{"max_steps": 18300, "decay_fraction": 0.3, "adamw_weight_decay_other_params": 0.01}
Rows from block 4 of a small sound classifier, named by matrix and row number. Rows with one number belong to one channel. Each number is 50 + 10 x the weight over its row's rms, rounded and kept within 0 to 99. All counts start at 0. After the name is the row's rms in percent of the matrix's.
Before each channel's rows are labels from the 100 clips, of 14976, where the channel reaches its highest value: "strongest on" is what is common among them. Only what is clearly more common there than usual is listed. The data: read English sentences (LibriTTS-R).
# convs1: first pointwise conv (model.blocks.4.convs.1.weight, 192x160x1), inputs 0-159
# convs3: second pointwise conv (model.blocks.4.convs.3.weight, 192x192x1, transposed), outputs 0-191

strongest on: voice: female
convs1.51 102:62 69 41 49 51 50 44 54 48 49 45 59 40 48 49 36 41 36 51 36 60 50 39 49 44 45 48 56 47 30 51 26 47 43 44 65 46 60 51 43 53 56 66 62 80 55 42 68 58 44 28 49 49 42 50 33 70 46 67 54 50 44 44 69 38 39 44 49 41 59 51 47 50 61 15 43 52 57 60 62 54 60 42 40 64 53 51 47 57 42 57 61 36 41 49 51 60 54 36 54 41 39 54 42 55 45 51 46 50 46 48 44 41 46 18 52 39 60 57 45 53 46 48 52 58 54 51 53 57 48 66 51 43 55 48 51 54 65 57 34 57 49 26 41 56 52 69 64 57 59 50 33 52 47 55 52 30 48 45 66
convs3.51 108:60 46 52 55 54 56 33 45 44 44 53 61 34 54 37 70 44 49 53 26 44 60 62 60 38 58 54 64 43 54 52 37 66 58 59 55 54 62 57 56 48 63 45 61 58 49 50 46 40 42 52 61 54 65 46 51 47 66 57 63 48 43 57 66 45 56 42 49 35 38 53 61 36 58 36 58 41 48 53 48 57 38 50 29 34 48 37 45 48 52 50 40 42 38 65 49 33 66 43 30 47 67 52 48 39 37 38 59 35 46 46 48 53 42 60 64 35 53 50 52 58 45 38 50 48 40 43 46 43 49 59 65 29 49 63 44 47 43 58 50 46 43 68 37 48 76 53 48 26 48 28 61 44 38 51 71 70 50 69 55 45 37 33 49 66 44 59 43 55 49 41 47 67 55 54 36 46 34 52 46 58 52 39 56 64 44 42 43 47 49 57 52

strongest on: voice: female
convs1.87 105:39 44 59 60 45 46 33 54 32 46 44 61 58 51 51 57 50 58 38 52 61 50 50 51 62 51 50 49 61 56 45 51 52 49 53 61 55 45 30 44 51 51 42 57 50 41 38 42 50 21 57 58 67 52 42 29 46 51 36 42 51 52 37 57 54 20 39 51 50 26 55 44 50 56 78 33 37 78 39 49 57 31 42 35 36 39 58 59 54 53 55 49 50 44 51 69 22 52 59 58 39 34 43 44 57 46 46 55 39 40 49 40 59 55 36 58 29 55 49 47 39 57 62 57 51 56 40 48 58 54 57 56 47 51 53 54 68 51 35 49 55 55 45 53 51 51 44 57 52 53 46 32 51 35 50 59 55 67 59 64
convs3.87 109:59 44 36 43 52 60 52 42 50 47 54 60 35 58 43 46 42 50 43 42 44 51 40 41 62 49 51 43 58 56 50 42 43 47 49 46 48 68 41 46 41 55 48 47 56 57 53 54 52 42 51 50 60 63 43 51 46 51 48 56 62 38 54 44 50 27 27 54 40 60 46 42 46 42 46 20 51 48 38 46 51 53 40 55 57 39 31 55 38 55 59 67 59 52 54 37 34 42 45 44 73 36 51 61 44 46 51 35 47 43 52 40 36 54 36 30 40 37 63 33 45 64 34 46 52 32 45 51 54 47 42 50 46 68 38 46 52 66 60 52 54 55 54 32 52 58 34 59 64 45 49 47 50 42 55 59 57 37 50 55 37 32 90 41 34 49 49 43 46 43 58 41 68 44 28 44 53 52 46 39 34 44 49 47 80 31 50 57 47 41 53 65

strongest on: voice: male
convs1.92 101:43 35 47 50 38 74 52 58 47 46 53 61 41 57 57 46 50 47 42 55 38 69 50 78 51 43 61 41 61 45 57 46 41 55 36 61 57 66 64 34 49 48 31 43 58 51 46 44 44 50 56 33 59 60 53 54 49 34 42 51 54 50 54 47 44 48 49 55 49 40 49 68 58 51 66 45 44 59 76 49 47 34 44 54 53 61 45 50 61 38 64 69 60 41 56 56 54 38 51 52 52 56 46 73 59 51 34 24 53 52 50 48 47 40 65 65 47 56 44 49 55 52 24 52 47 23 53 51 49 53 47 49 40 41 43 39 63 41 45 48 59 43 46 30 30 67 62 34 52 63 55 49 50 33 40 54 50 45 52 38
convs3.92 110:50 56 50 56 64 43 54 41 50 60 51 51 68 67 50 53 73 28 56 47 54 50 52 68 52 48 53 50 64 49 62 40 39 55 54 64 45 33 28 35 64 38 67 50 42 40 45 56 49 41 46 60 51 47 51 57 51 45 39 44 55 55 50 75 44 50 49 29 42 63 47 53 38 55 51 46 39 56 44 54 34 28 48 70 44 49 45 47 48 43 47 53 50 52 44 32 55 51 57 34 58 41 50 36 46 58 47 47 50 34 42 50 46 41 53 71 62 59 51 45 53 25 60 43 67 51 51 45 72 46 67 48 57 72 68 55 52 42 28 51 47 47 52 47 49 55 48 57 59 46 45 58 60 49 35 67 52 45 58 37 48 49 33 59 55 58 54 45 40 57 64 60 60 47 56 60 41 60 56 41 47 63 24 68 38 46 43 31 59 61 52 64

strongest on: voice: female
convs1.125 063:53 39 71 54 64 51 50 40 61 56 42 38 37 41 57 62 51 47 50 48 42 39 60 58 57 48 49 32 50 49 67 74 56 54 59 32 49 33 51 42 46 23 32 50 44 54 47 40 40 47 48 54 45 61 55 64 48 37 41 53 61 62 66 53 55 40 53 46 46 60 49 48 49 50 70 61 22 54 54 51 62 43 43 40 49 52 65 61 51 57 68 55 63 61 56 67 54 43 59 57 52 67 64 48 54 56 37 41 50 40 27 45 42 48 53 49 50 43 43 50 65 31 41 46 45 41 46 57 52 48 47 49 68 47 65 38 51 57 49 36 60 55 70 24 59 63 50 51 50 50 39 52 51 45 65 37 62 39 59 47
convs3.125 087:52 55 52 51 55 33 49 44 54 55 51 45 46 54 57 51 45 50 53 22 54 51 55 25 47 41 54 40 64 46 78 49 45 39 53 53 40 50 51 33 48 63 45 27 61 52 47 49 46 53 46 42 93 30 49 35 40 48 49 49 55 43 55 53 69 49 65 71 49 44 48 56 70 56 52 26 47 31 70 50 51 53 49 75 39 56 68 54 34 52 42 53 54 40 51 50 58 47 58 48 39 48 46 49 62 56 46 49 48 52 47 51 49 52 49 45 59 27 53 51 55 53 48 40 61 52 28 56 49 51 46 62 58 63 68 61 39 37 49 34 57 47 47 32 55 41 28 61 45 58 47 51 52 44 52 55 49 42 57 48 40 49 61 46 40 42 55 40 41 30 43 53 48 46 49 50 47 65 50 58 50 44 44 56 63 71 47 32 56 63 57 51

strongest on: voice: male
convs1.52 103:36 41 47 52 57 56 64 49 68 38 44 44 51 52 41 50 45 41 43 52 36 43 44 45 39 56 72 55 55 50 43 50 53 43 58 43 51 45 54 59 49 40 59 76 53 56 52 50 46 40 74 62 62 68 55 48 55 48 49 57 44 51 46 40 47 68 58 55 48 44 66 66 56 63 41 53 56 51 46 34 51 38 34 53 48 44 42 48 61 51 53 58 52 58 54 51 49 54 47 50 59 54 51 58 60 75 36 58 52 38 53 51 85 73 56 46 53 50 71 40 54 52 48 53 65 44 44 55 47 40 62 45 38 47 53 49 44 27 46 31 16 66 44 25 35 51 49 42 61 60 39 56 47 53 62 49 62 51 56 51
convs3.52 101:54 55 58 44 44 62 62 59 45 43 38 40 28 41 81 50 47 59 45 52 46 42 49 48 41 39 32 36 46 39 41 40 38 66 75 78 50 44 47 47 41 43 51 34 45 51 42 47 79 54 49 28 57 60 41 50 51 48 45 36 57 50 29 56 42 47 65 37 52 54 44 44 47 47 51 55 42 49 40 29 38 68 41 41 45 50 37 46 47 53 46 50 47 61 45 40 51 45 50 58 35 62 47 45 51 48 41 35 56 62 47 32 76 63 52 60 31 53 65 57 41 54 43 51 53 51 37 45 52 46 60 58 53 58 33 54 53 46 57 42 48 37 56 47 54 58 47 62 38 40 75 49 40 46 62 58 34 37 47 55 53 52 48 51 17 41 63 48 41 51 50 46 46 29 39 50 46 46 58 48 40 49 55 48 50 53 58 40 45 43 54 44

strongest on: voice: male
convs1.29 087:46 47 61 44 47 48 59 60 37 61 67 49 53 67 40 50 52 60 51 50 64 51 48 54 54 44 51 49 45 40 50 47 50 46 33 58 28 44 45 35 56 59 29 52 55 67 60 57 47 49 43 68 49 51 54 41 54 52 36 60 29 37 51 38 51 44 43 31 41 41 67 60 33 58 50 60 59 48 57 62 36 35 37 46 41 26 63 53 41 59 45 53 46 58 41 59 35 61 45 39 51 57 64 63 69 50 46 52 58 58 45 72 51 47 52 62 58 50 30 57 38 54 57 47 41 51 53 65 45 31 48 66 65 50 53 36 51 51 59 68 43 58 49 35 50 52 49 49 31 43 64 48 60 45 45 22 58 49 35 59
convs3.29 091:56 56 50 48 59 67 67 65 46 41 49 38 55 58 37 48 38 42 62 40 53 50 43 42 46 60 47 55 23 35 53 49 42 44 53 42 36 43 40 51 54 47 24 46 53 46 63 51 67 49 31 50 29 38 46 56 65 59 49 19 51 43 47 55 52 41 51 80 48 32 47 54 51 56 72 41 54 54 23 41 42 52 57 36 51 51 49 60 51 51 30 50 51 54 51 44 74 46 61 52 52 44 63 52 62 56 57 63 49 43 44 35 56 50 46 56 56 51 53 50 45 52 46 49 43 74 63 64 42 34 39 42 60 48 57 60 58 58 42 46 35 41 50 40 46 45 57 50 37 58 61 48 47 28 53 36 56 42 40 59 56 57 46 39 44 50 61 58 52 32 58 43 51 50 21 49 73 50 47 56 61 49 44 45 62 57 64 46 47 52 51 54

strongest on: voice: female
convs1.49 112:51 46 47 37 45 43 48 47 56 57 54 57 42 61 52 49 50 46 41 48 41 62 33 50 60 41 39 58 56 50 46 73 55 59 58 56 44 76 59 48 63 35 73 73 56 52 49 37 52 59 46 59 49 50 52 48 66 46 53 54 40 44 54 42 50 53 59 46 67 50 50 58 39 67 54 58 59 40 42 51 55 47 72 43 54 66 43 58 60 54 45 56 32 35 50 46 41 41 44 53 48 37 37 20 57 39 40 44 43 57 50 48 61 66 63 51 52 56 49 53 51 57 40 30 55 55 57 52 49 55 57 47 45 36 51 43 54 53 53 62 61 50 85 52 62 48 26 39 60 68 45 50 44 66 39 30 65 56 39 44
convs3.49 108:50 46 54 31 44 52 56 49 34 36 48 47 53 70 48 54 49 49 46 51 53 43 49 50 50 36 46 40 50 50 61 46 45 55 47 51 47 47 62 51 25 55 69 34 24 45 52 57 73 50 55 42 40 51 47 51 56 31 61 50 63 52 56 40 48 43 44 41 50 48 40 58 43 53 51 48 36 43 44 59 44 44 67 48 41 62 61 41 53 52 30 50 57 86 39 35 45 47 33 54 69 59 57 70 49 51 40 46 18 58 40 44 49 43 43 51 50 50 42 46 58 48 45 24 34 47 55 44 56 41 38 55 50 56 42 54 33 55 45 46 68 60 58 53 45 59 34 48 30 53 38 50 54 52 43 45 68 50 56 40 47 46 49 41 47 50 42 58 63 45 52 55 29 32 24 58 37 42 56 50 61 67 48 67 52 49 43 55 60 62 47 60

strongest on: voice: male
convs1.24 107:28 50 47 48 45 36 70 29 56 61 45 31 60 35 36 31 57 47 28 61 56 47 50 61 44 40 56 32 53 64 28 59 57 41 38 55 51 23 65 47 58 41 52 57 36 52 41 53 51 37 44 40 30 59 50 65 59 46 64 61 35 54 49 35 43 52 48 55 61 57 49 53 61 66 53 56 44 46 48 59 54 41 66 60 48 46 38 47 48 50 55 60 51 55 54 51 40 47 45 53 33 67 41 40 51 42 38 39 44 45 42 58 53 56 45 60 45 45 56 51 35 66 46 48 53 28 53 62 59 65 64 51 47 52 52 71 54 62 46 35 52 52 35 53 53 35 35 57 49 58 51 32 47 51 55 52 44 50 52 63
convs3.24 118:30 49 66 43 52 58 39 40 52 55 49 54 39 55 42 61 54 61 52 65 47 62 50 37 46 44 43 60 49 38 41 47 50 51 31 63 33 40 45 50 55 38 47 43 47 43 31 50 35 52 52 49 49 52 48 54 37 62 75 46 53 46 48 36 52 43 59 53 45 51 56 80 45 55 60 46 65 57 37 42 50 62 57 59 42 58 49 48 43 45 56 67 63 47 52 65 42 44 51 44 35 46 46 61 47 47 70 53 33 47 55 57 50 42 69 50 43 58 41 31 27 18 65 58 49 46 51 41 48 38 31 50 52 61 79 49 77 43 52 49 61 45 49 37 42 54 60 24 59 50 50 51 44 48 49 36 52 56 46 51 54 57 61 38 46 55 57 51 39 49 59 42 48 39 42 55 56 59 54 51 44 40 37 43 55 40 51 40 30 56 27 44

strongest on: voice: female
convs1.187 106:48 52 49 67 56 45 55 47 65 33 51 62 64 41 45 60 55 46 48 42 29 52 40 41 39 29 64 63 46 42 34 54 26 61 68 53 47 56 51 54 57 56 50 51 62 32 26 48 38 66 53 54 50 53 52 56 51 45 45 48 63 38 36 58 44 55 50 57 67 56 41 56 62 45 40 46 57 45 35 46 66 59 53 44 54 51 56 39 49 46 60 62 68 61 55 63 44 33 58 70 66 62 46 76 45 59 66 58 54 49 60 44 49 45 43 50 47 48 49 37 30 57 58 47 41 35 51 43 29 66 41 57 45 37 50 45 56 44 65 40 61 44 51 55 34 41 37 44 39 47 59 41 53 41 52 47 57 33 60 59
convs3.187 099:51 47 40 60 36 53 53 65 48 27 57 65 61 36 67 49 58 38 42 40 45 45 63 56 45 45 47 22 54 69 51 47 49 50 47 43 42 45 51 60 50 71 60 47 53 60 66 54 41 50 55 44 47 46 49 50 45 57 43 57 51 33 59 53 74 44 57 33 40 37 47 61 57 42 49 46 34 50 64 55 61 55 58 51 51 40 53 60 42 69 48 43 54 33 56 32 50 58 47 53 44 43 45 50 43 66 50 43 43 48 35 61 52 56 36 53 39 51 55 54 44 61 52 35 51 43 67 69 50 43 76 44 65 60 44 72 58 38 49 44 49 45 50 51 51 42 33 41 62 44 65 50 27 59 48 30 47 64 45 53 60 62 54 37 47 55 70 57 49 46 49 48 30 58 50 42 41 51 38 78 38 48 45 60 37 56 62 61 36 47 49 53

strongest on: voice: male
convs1.77 071:42 51 58 52 67 61 43 29 47 58 58 50 51 40 45 60 51 45 42 60 48 46 56 48 48 56 53 47 53 45 48 43 48 64 60 27 57 45 61 40 31 69 48 51 60 51 63 62 39 58 58 54 39 24 42 55 36 61 18 57 46 63 53 38 56 45 42 48 42 41 45 48 46 51 42 57 45 46 21 39 59 36 45 54 57 30 46 34 73 41 52 45 41 59 54 48 39 43 53 51 55 43 57 62 45 49 37 58 43 51 40 38 63 38 51 61 40 25 46 44 41 64 67 60 51 73 53 38 59 54 52 58 59 64 49 51 57 52 37 41 45 47 44 52 43 64 56 52 44 57 48 42 57 39 71 47 52 54 49 68
convs3.77 087:58 54 51 53 45 56 55 41 49 36 50 36 38 58 33 54 55 58 45 30 39 45 62 56 47 25 38 48 32 43 59 47 67 50 58 43 56 47 45 37 49 62 55 58 53 47 57 57 60 48 57 45 26 64 74 51 57 37 62 45 60 47 53 56 47 46 72 53 46 50 47 72 36 59 57 59 44 66 63 72 69 53 50 47 51 45 57 39 41 51 29 32 46 57 52 42 59 54 54 46 51 44 47 42 61 42 46 79 69 53 46 50 43 70 50 50 51 52 52 45 43 43 47 48 46 51 72 60 57 48 57 47 36 49 43 57 50 47 54 54 51 47 21 22 55 49 48 35 63 52 45 42 57 57 74 52 51 55 51 37 41 51 53 42 41 56 57 43 43 55 53 42 46 43 52 36 55 37 58 52 50 32 42 36 46 54 71 68 47 38 51 58

strongest on: voice: male
convs1.75 096:52 49 46 43 50 44 73 50 52 53 43 52 32 55 40 46 60 47 39 48 45 49 51 40 60 65 61 58 59 59 29 39 45 49 45 35 52 56 53 38 54 56 44 64 54 45 65 42 69 54 51 60 36 65 48 51 57 60 41 46 65 34 52 68 54 67 66 37 51 61 49 38 58 61 48 68 53 62 53 46 53 48 50 42 43 52 81 55 50 48 52 49 57 62 39 51 58 46 49 41 39 64 53 40 60 71 78 35 64 51 48 48 53 33 60 55 52 53 52 60 59 60 38 52 55 48 36 64 57 56 48 49 47 51 40 52 79 52 38 49 52 52 62 58 44 52 33 42 50 62 57 53 35 49 50 50 82 60 50 45
convs3.75 095:29 44 38 56 41 45 61 77 48 42 35 59 42 55 60 56 45 60 44 59 39 46 42 58 33 64 50 56 48 74 36 55 52 56 48 60 51 27 51 58 34 53 42 32 32 57 50 48 29 44 35 44 49 39 52 52 53 71 65 68 44 55 47 56 41 37 54 45 58 54 49 62 52 50 58 43 49 63 60 49 67 38 42 50 34 42 65 49 34 52 45 47 46 42 39 43 55 48 63 45 30 38 51 33 32 67 53 55 51 58 61 24 64 48 62 41 48 38 59 49 45 68 26 51 48 49 52 43 52 64 40 57 39 60 43 49 50 43 40 43 48 39 51 47 58 68 52 58 47 45 55 50 39 61 62 58 41 61 41 50 46 49 53 54 49 38 73 52 41 41 31 45 45 51 54 42 37 39 50 35 59 53 43 31 44 52 57 41 48 51 56 51

strongest on: voice: female
convs1.85 107:25 44 44 77 55 49 48 53 66 47 59 47 43 34 66 32 48 51 58 50 59 63 43 37 65 69 50 49 60 50 56 43 52 53 38 45 56 43 48 62 46 57 27 54 53 25 69 39 48 41 58 60 49 54 50 58 47 54 43 44 46 50 44 70 68 49 53 49 49 68 54 46 60 48 38 66 49 54 84 48 44 61 50 49 57 52 42 60 42 41 66 57 45 62 46 55 42 52 55 47 45 57 71 46 45 35 53 40 63 43 40 47 53 47 62 53 50 63 30 65 53 38 47 38 50 62 36 37 53 54 39 54 46 47 37 49 21 69 49 43 51 65 45 37 44 54 44 44 53 41 53 48 51 55 57 46 43 55 42 39
convs3.85 103:50 38 63 58 60 40 55 45 36 54 40 44 45 46 50 21 36 76 53 48 48 48 56 56 55 32 71 75 52 38 48 48 60 47 56 52 58 49 45 74 30 50 50 47 61 56 54 65 66 40 54 47 64 57 61 40 34 47 60 44 50 35 42 53 42 66 46 49 50 65 64 45 50 63 48 58 46 45 50 44 50 58 36 45 43 40 60 63 66 49 43 43 50 48 52 60 48 37 44 51 60 52 51 65 50 62 58 58 45 63 53 49 44 72 64 49 58 41 59 24 56 45 41 54 51 57 56 44 50 28 53 36 46 50 57 35 55 42 50 47 47 50 33 56 35 43 64 54 29 65 50 53 78 45 37 32 57 40 51 73 68 43 58 58 49 36 45 43 64 50 60 59 52 44 43 50 49 45 48 53 46 43 56 51 47 49 48 45 59 35 46 42

strongest on: voice: male
convs1.186 107:54 55 39 48 57 42 58 43 47 48 60 43 51 43 34 57 56 43 45 41 26 54 39 45 45 65 58 61 39 29 43 32 43 28 38 56 55 66 66 40 55 50 36 29 72 56 42 39 62 64 54 44 24 51 45 70 49 48 36 48 49 51 49 59 55 54 49 44 59 73 42 38 50 48 47 53 51 25 45 43 39 55 50 46 58 52 35 61 73 66 53 47 49 38 44 43 49 60 52 52 56 46 60 49 60 58 44 51 55 40 47 48 58 65 43 50 27 60 52 49 52 40 62 68 51 44 51 51 49 38 39 54 44 61 49 56 57 64 34 69 63 42 49 36 31 47 36 41 46 50 48 55 52 66 42 55 51 46 48 44
convs3.186 110:41 70 45 48 42 34 45 52 44 57 43 52 58 39 67 45 42 52 43 59 53 52 58 58 51 69 36 48 44 50 51 63 48 28 56 66 40 39 41 51 65 68 45 40 46 72 40 39 48 49 30 49 50 52 43 49 44 49 46 48 47 42 59 61 51 54 43 43 47 36 46 59 45 51 54 45 51 50 32 20 37 53 56 36 52 60 48 61 52 55 63 44 58 51 44 66 39 71 44 49 44 70 46 58 60 55 57 42 49 51 50 30 38 41 39 54 43 45 58 47 51 50 40 50 43 52 54 51 72 31 44 53 38 53 61 38 56 44 48 50 37 47 55 57 64 57 50 65 45 44 46 44 49 46 57 18 58 50 51 64 50 51 37 60 54 49 62 57 53 46 53 51 47 47 23 35 30 21 76 62 64 58 42 58 66 49 42 56 60 50 51 55

strongest on: voice: female
convs1.137 113:67 52 42 45 69 34 65 45 57 38 45 35 53 49 55 91 41 58 56 50 42 40 54 35 54 57 53 62 52 45 48 44 56 47 42 49 46 52 60 51 51 52 56 38 51 35 62 57 52 50 60 61 54 46 39 67 69 44 37 52 58 40 38 56 54 60 50 58 74 53 61 56 46 47 52 60 43 47 50 49 57 63 64 31 51 49 53 66 48 50 54 52 70 66 31 46 36 56 46 44 35 47 56 52 59 44 52 47 44 45 57 61 35 42 79 46 38 61 44 52 47 54 55 40 39 47 51 72 43 57 28 54 62 57 53 50 32 71 48 39 66 52 38 51 53 39 53 52 50 47 54 49 62 62 58 54 42 44 54 37
convs3.137 099:45 46 39 56 37 53 51 54 46 49 38 46 55 56 43 48 43 59 53 31 45 50 51 51 47 50 45 49 54 49 52 57 62 34 60 53 56 74 36 48 53 36 39 35 55 48 33 49 52 57 39 54 48 54 50 52 35 63 56 55 45 63 50 74 44 39 40 31 56 53 63 52 75 56 43 54 64 62 49 46 43 51 57 69 53 45 72 50 49 67 70 54 51 34 46 42 58 55 50 34 33 56 49 37 55 41 47 60 42 41 42 53 47 41 33 55 63 64 51 48 45 34 21 44 51 47 34 50 47 51 38 42 37 43 44 34 58 31 56 55 49 50 54 54 51 50 49 59 43 50 44 57 40 46 51 75 57 66 38 48 30 39 34 52 54 45 52 67 41 27 49 58 61 39 68 53 46 61 69 49 65 38 48 62 57 34 47 38 60 37 52 62

strongest on: voice: male
convs1.74 103:44 49 48 72 52 46 43 36 49 42 48 54 51 40 54 32 43 53 44 51 45 39 81 44 54 77 63 57 38 72 50 54 54 45 64 40 31 62 38 50 63 42 44 49 44 41 35 63 40 57 29 53 50 34 52 35 50 44 49 69 65 49 51 45 39 50 33 43 34 49 60 48 49 66 40 55 53 55 34 57 50 51 56 54 43 51 62 47 54 50 44 57 51 70 49 46 60 51 49 44 43 51 45 48 58 47 55 56 49 44 56 46 39 34 44 46 53 51 41 42 47 43 55 53 51 52 57 65 44 14 56 52 63 28 45 51 43 39 46 50 37 42 20 62 47 54 64 44 54 41 45 34 45 51 59 51 34 58 59 49
convs3.74 104:39 79 51 62 48 47 50 67 57 26 50 42 46 50 55 65 48 44 50 42 51 50 51 58 58 51 48 50 43 48 55 49 55 65 54 28 50 60 65 53 53 45 61 54 48 49 50 49 70 57 60 62 39 48 49 49 40 45 51 53 48 52 49 51 47 60 23 42 62 50 59 36 48 47 51 45 54 52 71 50 57 75 50 55 52 50 62 40 48 44 42 54 48 39 61 34 55 69 57 48 62 48 55 52 43 46 44 63 48 58 48 57 55 49 36 52 50 52 43 40 26 72 35 67 34 43 49 52 60 67 52 41 75 51 49 50 54 61 66 37 48 61 55 35 50 57 62 71 52 50 44 54 76 50 54 55 62 50 53 30 50 43 41 38 58 45 58 51 57 36 65 52 50 65 59 52 33 27 53 47 65 53 48 60 19 50 49 46 41 65 54 48

strongest on: voice: female
convs1.172 112:55 45 55 46 50 52 30 49 55 65 50 27 56 49 50 43 59 54 33 54 50 53 17 46 62 70 51 53 47 44 69 77 84 51 50 53 69 57 77 40 59 58 67 57 43 51 50 39 43 48 47 41 58 55 50 53 48 50 44 58 59 51 56 35 49 48 44 56 48 47 54 51 40 51 48 54 63 33 49 52 36 48 47 40 51 50 33 57 64 58 26 63 57 57 50 57 49 38 44 33 56 28 52 51 65 54 37 67 65 56 47 38 51 49 45 45 43 53 73 51 59 57 44 40 44 57 51 50 52 47 56 51 36 50 58 50 51 47 50 53 56 50 59 49 59 55 56 52 59 43 64 45 61 55 56 66 55 75 48 44
convs3.172 105:37 50 44 63 50 42 45 42 42 65 50 58 48 40 60 75 59 36 33 44 46 48 51 59 46 56 40 51 51 47 47 43 47 69 56 56 55 27 66 55 50 45 47 61 52 45 43 53 52 52 46 39 60 62 62 47 45 58 53 41 50 42 36 45 38 49 46 35 60 39 61 50 61 50 66 47 66 46 42 68 43 36 67 49 46 61 44 38 42 48 53 41 63 55 52 61 74 34 34 64 55 50 45 52 56 66 17 44 53 57 47 36 22 50 23 45 49 49 47 29 59 55 51 38 52 72 47 41 42 38 55 49 39 37 47 55 35 51 49 51 48 62 51 50 53 58 53 52 55 48 55 41 48 50 43 43 50 51 52 35 45 37 52 32 37 47 51 56 42 51 53 57 26 36 39 67 40 46 51 48 45 54 47 55 53 53 46 28 51 74 62 59

strongest on: voice: male
convs1.72 101:65 58 35 43 61 62 40 40 59 39 57 62 53 56 53 48 52 51 48 38 54 39 47 51 47 65 51 56 42 42 45 11 58 42 45 54 53 70 56 51 39 53 34 44 58 67 35 42 52 55 57 49 46 52 44 70 71 51 57 51 51 38 56 52 63 60 47 47 57 48 77 46 55 63 46 55 67 50 41 50 31 48 49 53 36 59 40 25 32 38 56 34 63 32 59 59 53 43 62 53 57 48 48 52 51 43 45 50 53 58 48 49 47 54 53 64 41 53 57 44 40 68 58 50 49 71 48 62 45 58 62 50 57 45 68 52 34 58 42 43 52 40 48 48 34 64 47 39 50 41 34 39 61 54 27 41 56 47 41 47
convs3.72 104:60 61 65 55 58 56 53 46 40 40 63 42 52 62 60 41 49 51 54 42 48 44 68 64 49 56 48 34 49 49 42 35 47 26 47 47 65 49 49 36 52 58 52 37 55 43 32 54 59 32 27 47 48 63 62 48 55 37 37 35 50 37 65 42 49 41 58 42 65 57 51 39 49 48 63 53 43 49 52 23 47 53 64 45 52 69 48 63 30 46 35 39 70 59 52 21 47 55 38 43 52 35 43 56 43 49 44 40 49 55 63 28 53 42 43 51 54 45 42 60 61 37 83 39 41 34 50 57 43 50 52 41 52 50 33 46 57 43 42 59 37 62 48 65 54 52 37 49 49 50 35 45 53 45 62 44 42 42 35 44 30 50 45 50 39 54 49 49 47 41 56 47 60 63 46 46 64 68 53 61 44 55 41 50 45 56 59 52 43 66 46 47

strongest on: voice: male
convs1.31 104:44 46 48 39 54 53 51 50 76 68 80 46 42 48 45 58 50 48 52 35 40 49 55 49 39 45 62 53 68 60 54 64 44 39 50 66 43 39 55 38 44 49 44 57 44 50 64 71 38 42 55 60 55 58 56 53 40 44 62 60 36 45 37 64 49 58 54 48 30 45 62 58 67 63 49 52 57 57 54 48 53 64 78 56 52 50 46 46 49 24 49 30 47 58 43 43 40 61 43 47 50 48 60 55 62 69 44 63 61 39 46 53 47 77 41 48 61 39 53 65 61 59 54 51 59 41 46 50 52 41 43 39 44 27 42 46 56 41 47 43 49 50 44 40 48 37 52 59 33 53 46 33 53 30 40 56 48 54 40 47
convs3.31 090:77 55 50 36 24 53 64 57 53 47 45 43 56 47 45 66 49 42 43 45 57 52 55 36 25 71 59 58 46 43 43 59 46 53 50 49 52 41 51 53 43 52 49 56 72 50 49 49 50 42 47 42 64 52 49 47 39 41 53 53 57 41 49 40 47 54 31 52 64 50 52 54 47 45 67 45 52 50 55 41 57 44 43 43 50 54 71 49 48 45 56 62 55 26 44 21 45 43 71 53 59 58 66 48 53 53 34 33 29 45 52 48 30 53 63 49 55 50 55 45 50 54 38 49 54 51 31 46 50 27 53 35 46 49 51 54 48 53 59 51 32 50 50 20 44 40 62 68 38 41 54 40 45 43 45 31 52 57 45 52 49 49 48 49 46 50 52 56 47 62 41 47 67 43 56 31 51 44 63 74 44 33 47 37 48 45 72 42 55 59 50 69

strongest on: voice: male
convs1.56 113:41 45 57 60 44 48 61 54 40 61 57 43 39 45 57 31 64 71 58 34 49 32 53 72 49 38 69 55 28 50 56 40 52 52 54 45 61 50 56 50 48 56 59 85 50 60 44 54 52 57 34 65 55 53 50 35 44 50 57 40 38 41 61 58 46 51 42 62 39 54 62 54 58 56 41 47 48 53 51 54 68 52 38 48 53 68 46 59 43 59 64 51 47 55 60 52 43 60 30 34 47 55 51 38 57 33 43 33 56 42 57 47 61 48 47 57 55 40 61 52 39 53 43 43 31 32 52 44 44 28 51 51 62 44 51 41 56 19 60 51 53 66 33 51 62 53 48 45 44 42 43 36 35 44 53 50 56 52 41 46
convs3.56 112:33 53 39 36 49 44 41 42 37 63 54 55 42 40 45 56 52 65 43 47 39 38 31 51 48 53 47 58 55 28 58 33 48 40 45 71 74 24 56 42 54 37 66 53 37 52 44 49 45 49 44 52 44 41 55 48 55 69 39 50 53 41 50 48 34 50 53 38 52 53 38 63 52 47 43 45 48 51 50 61 47 26 52 68 54 55 42 70 48 41 59 64 36 29 63 46 55 24 59 44 61 59 50 48 45 44 69 58 45 57 53 42 27 52 58 51 54 47 53 70 30 44 43 53 46 49 45 31 55 38 49 51 60 58 48 29 44 41 46 51 51 42 44 45 51 48 40 49 39 49 44 59 66 41 47 43 51 48 47 38 40 44 58 42 59 56 40 50 46 43 57 33 31 68 49 45 45 44 52 40 59 67 47 53 67 26 45 38 55 49 52 64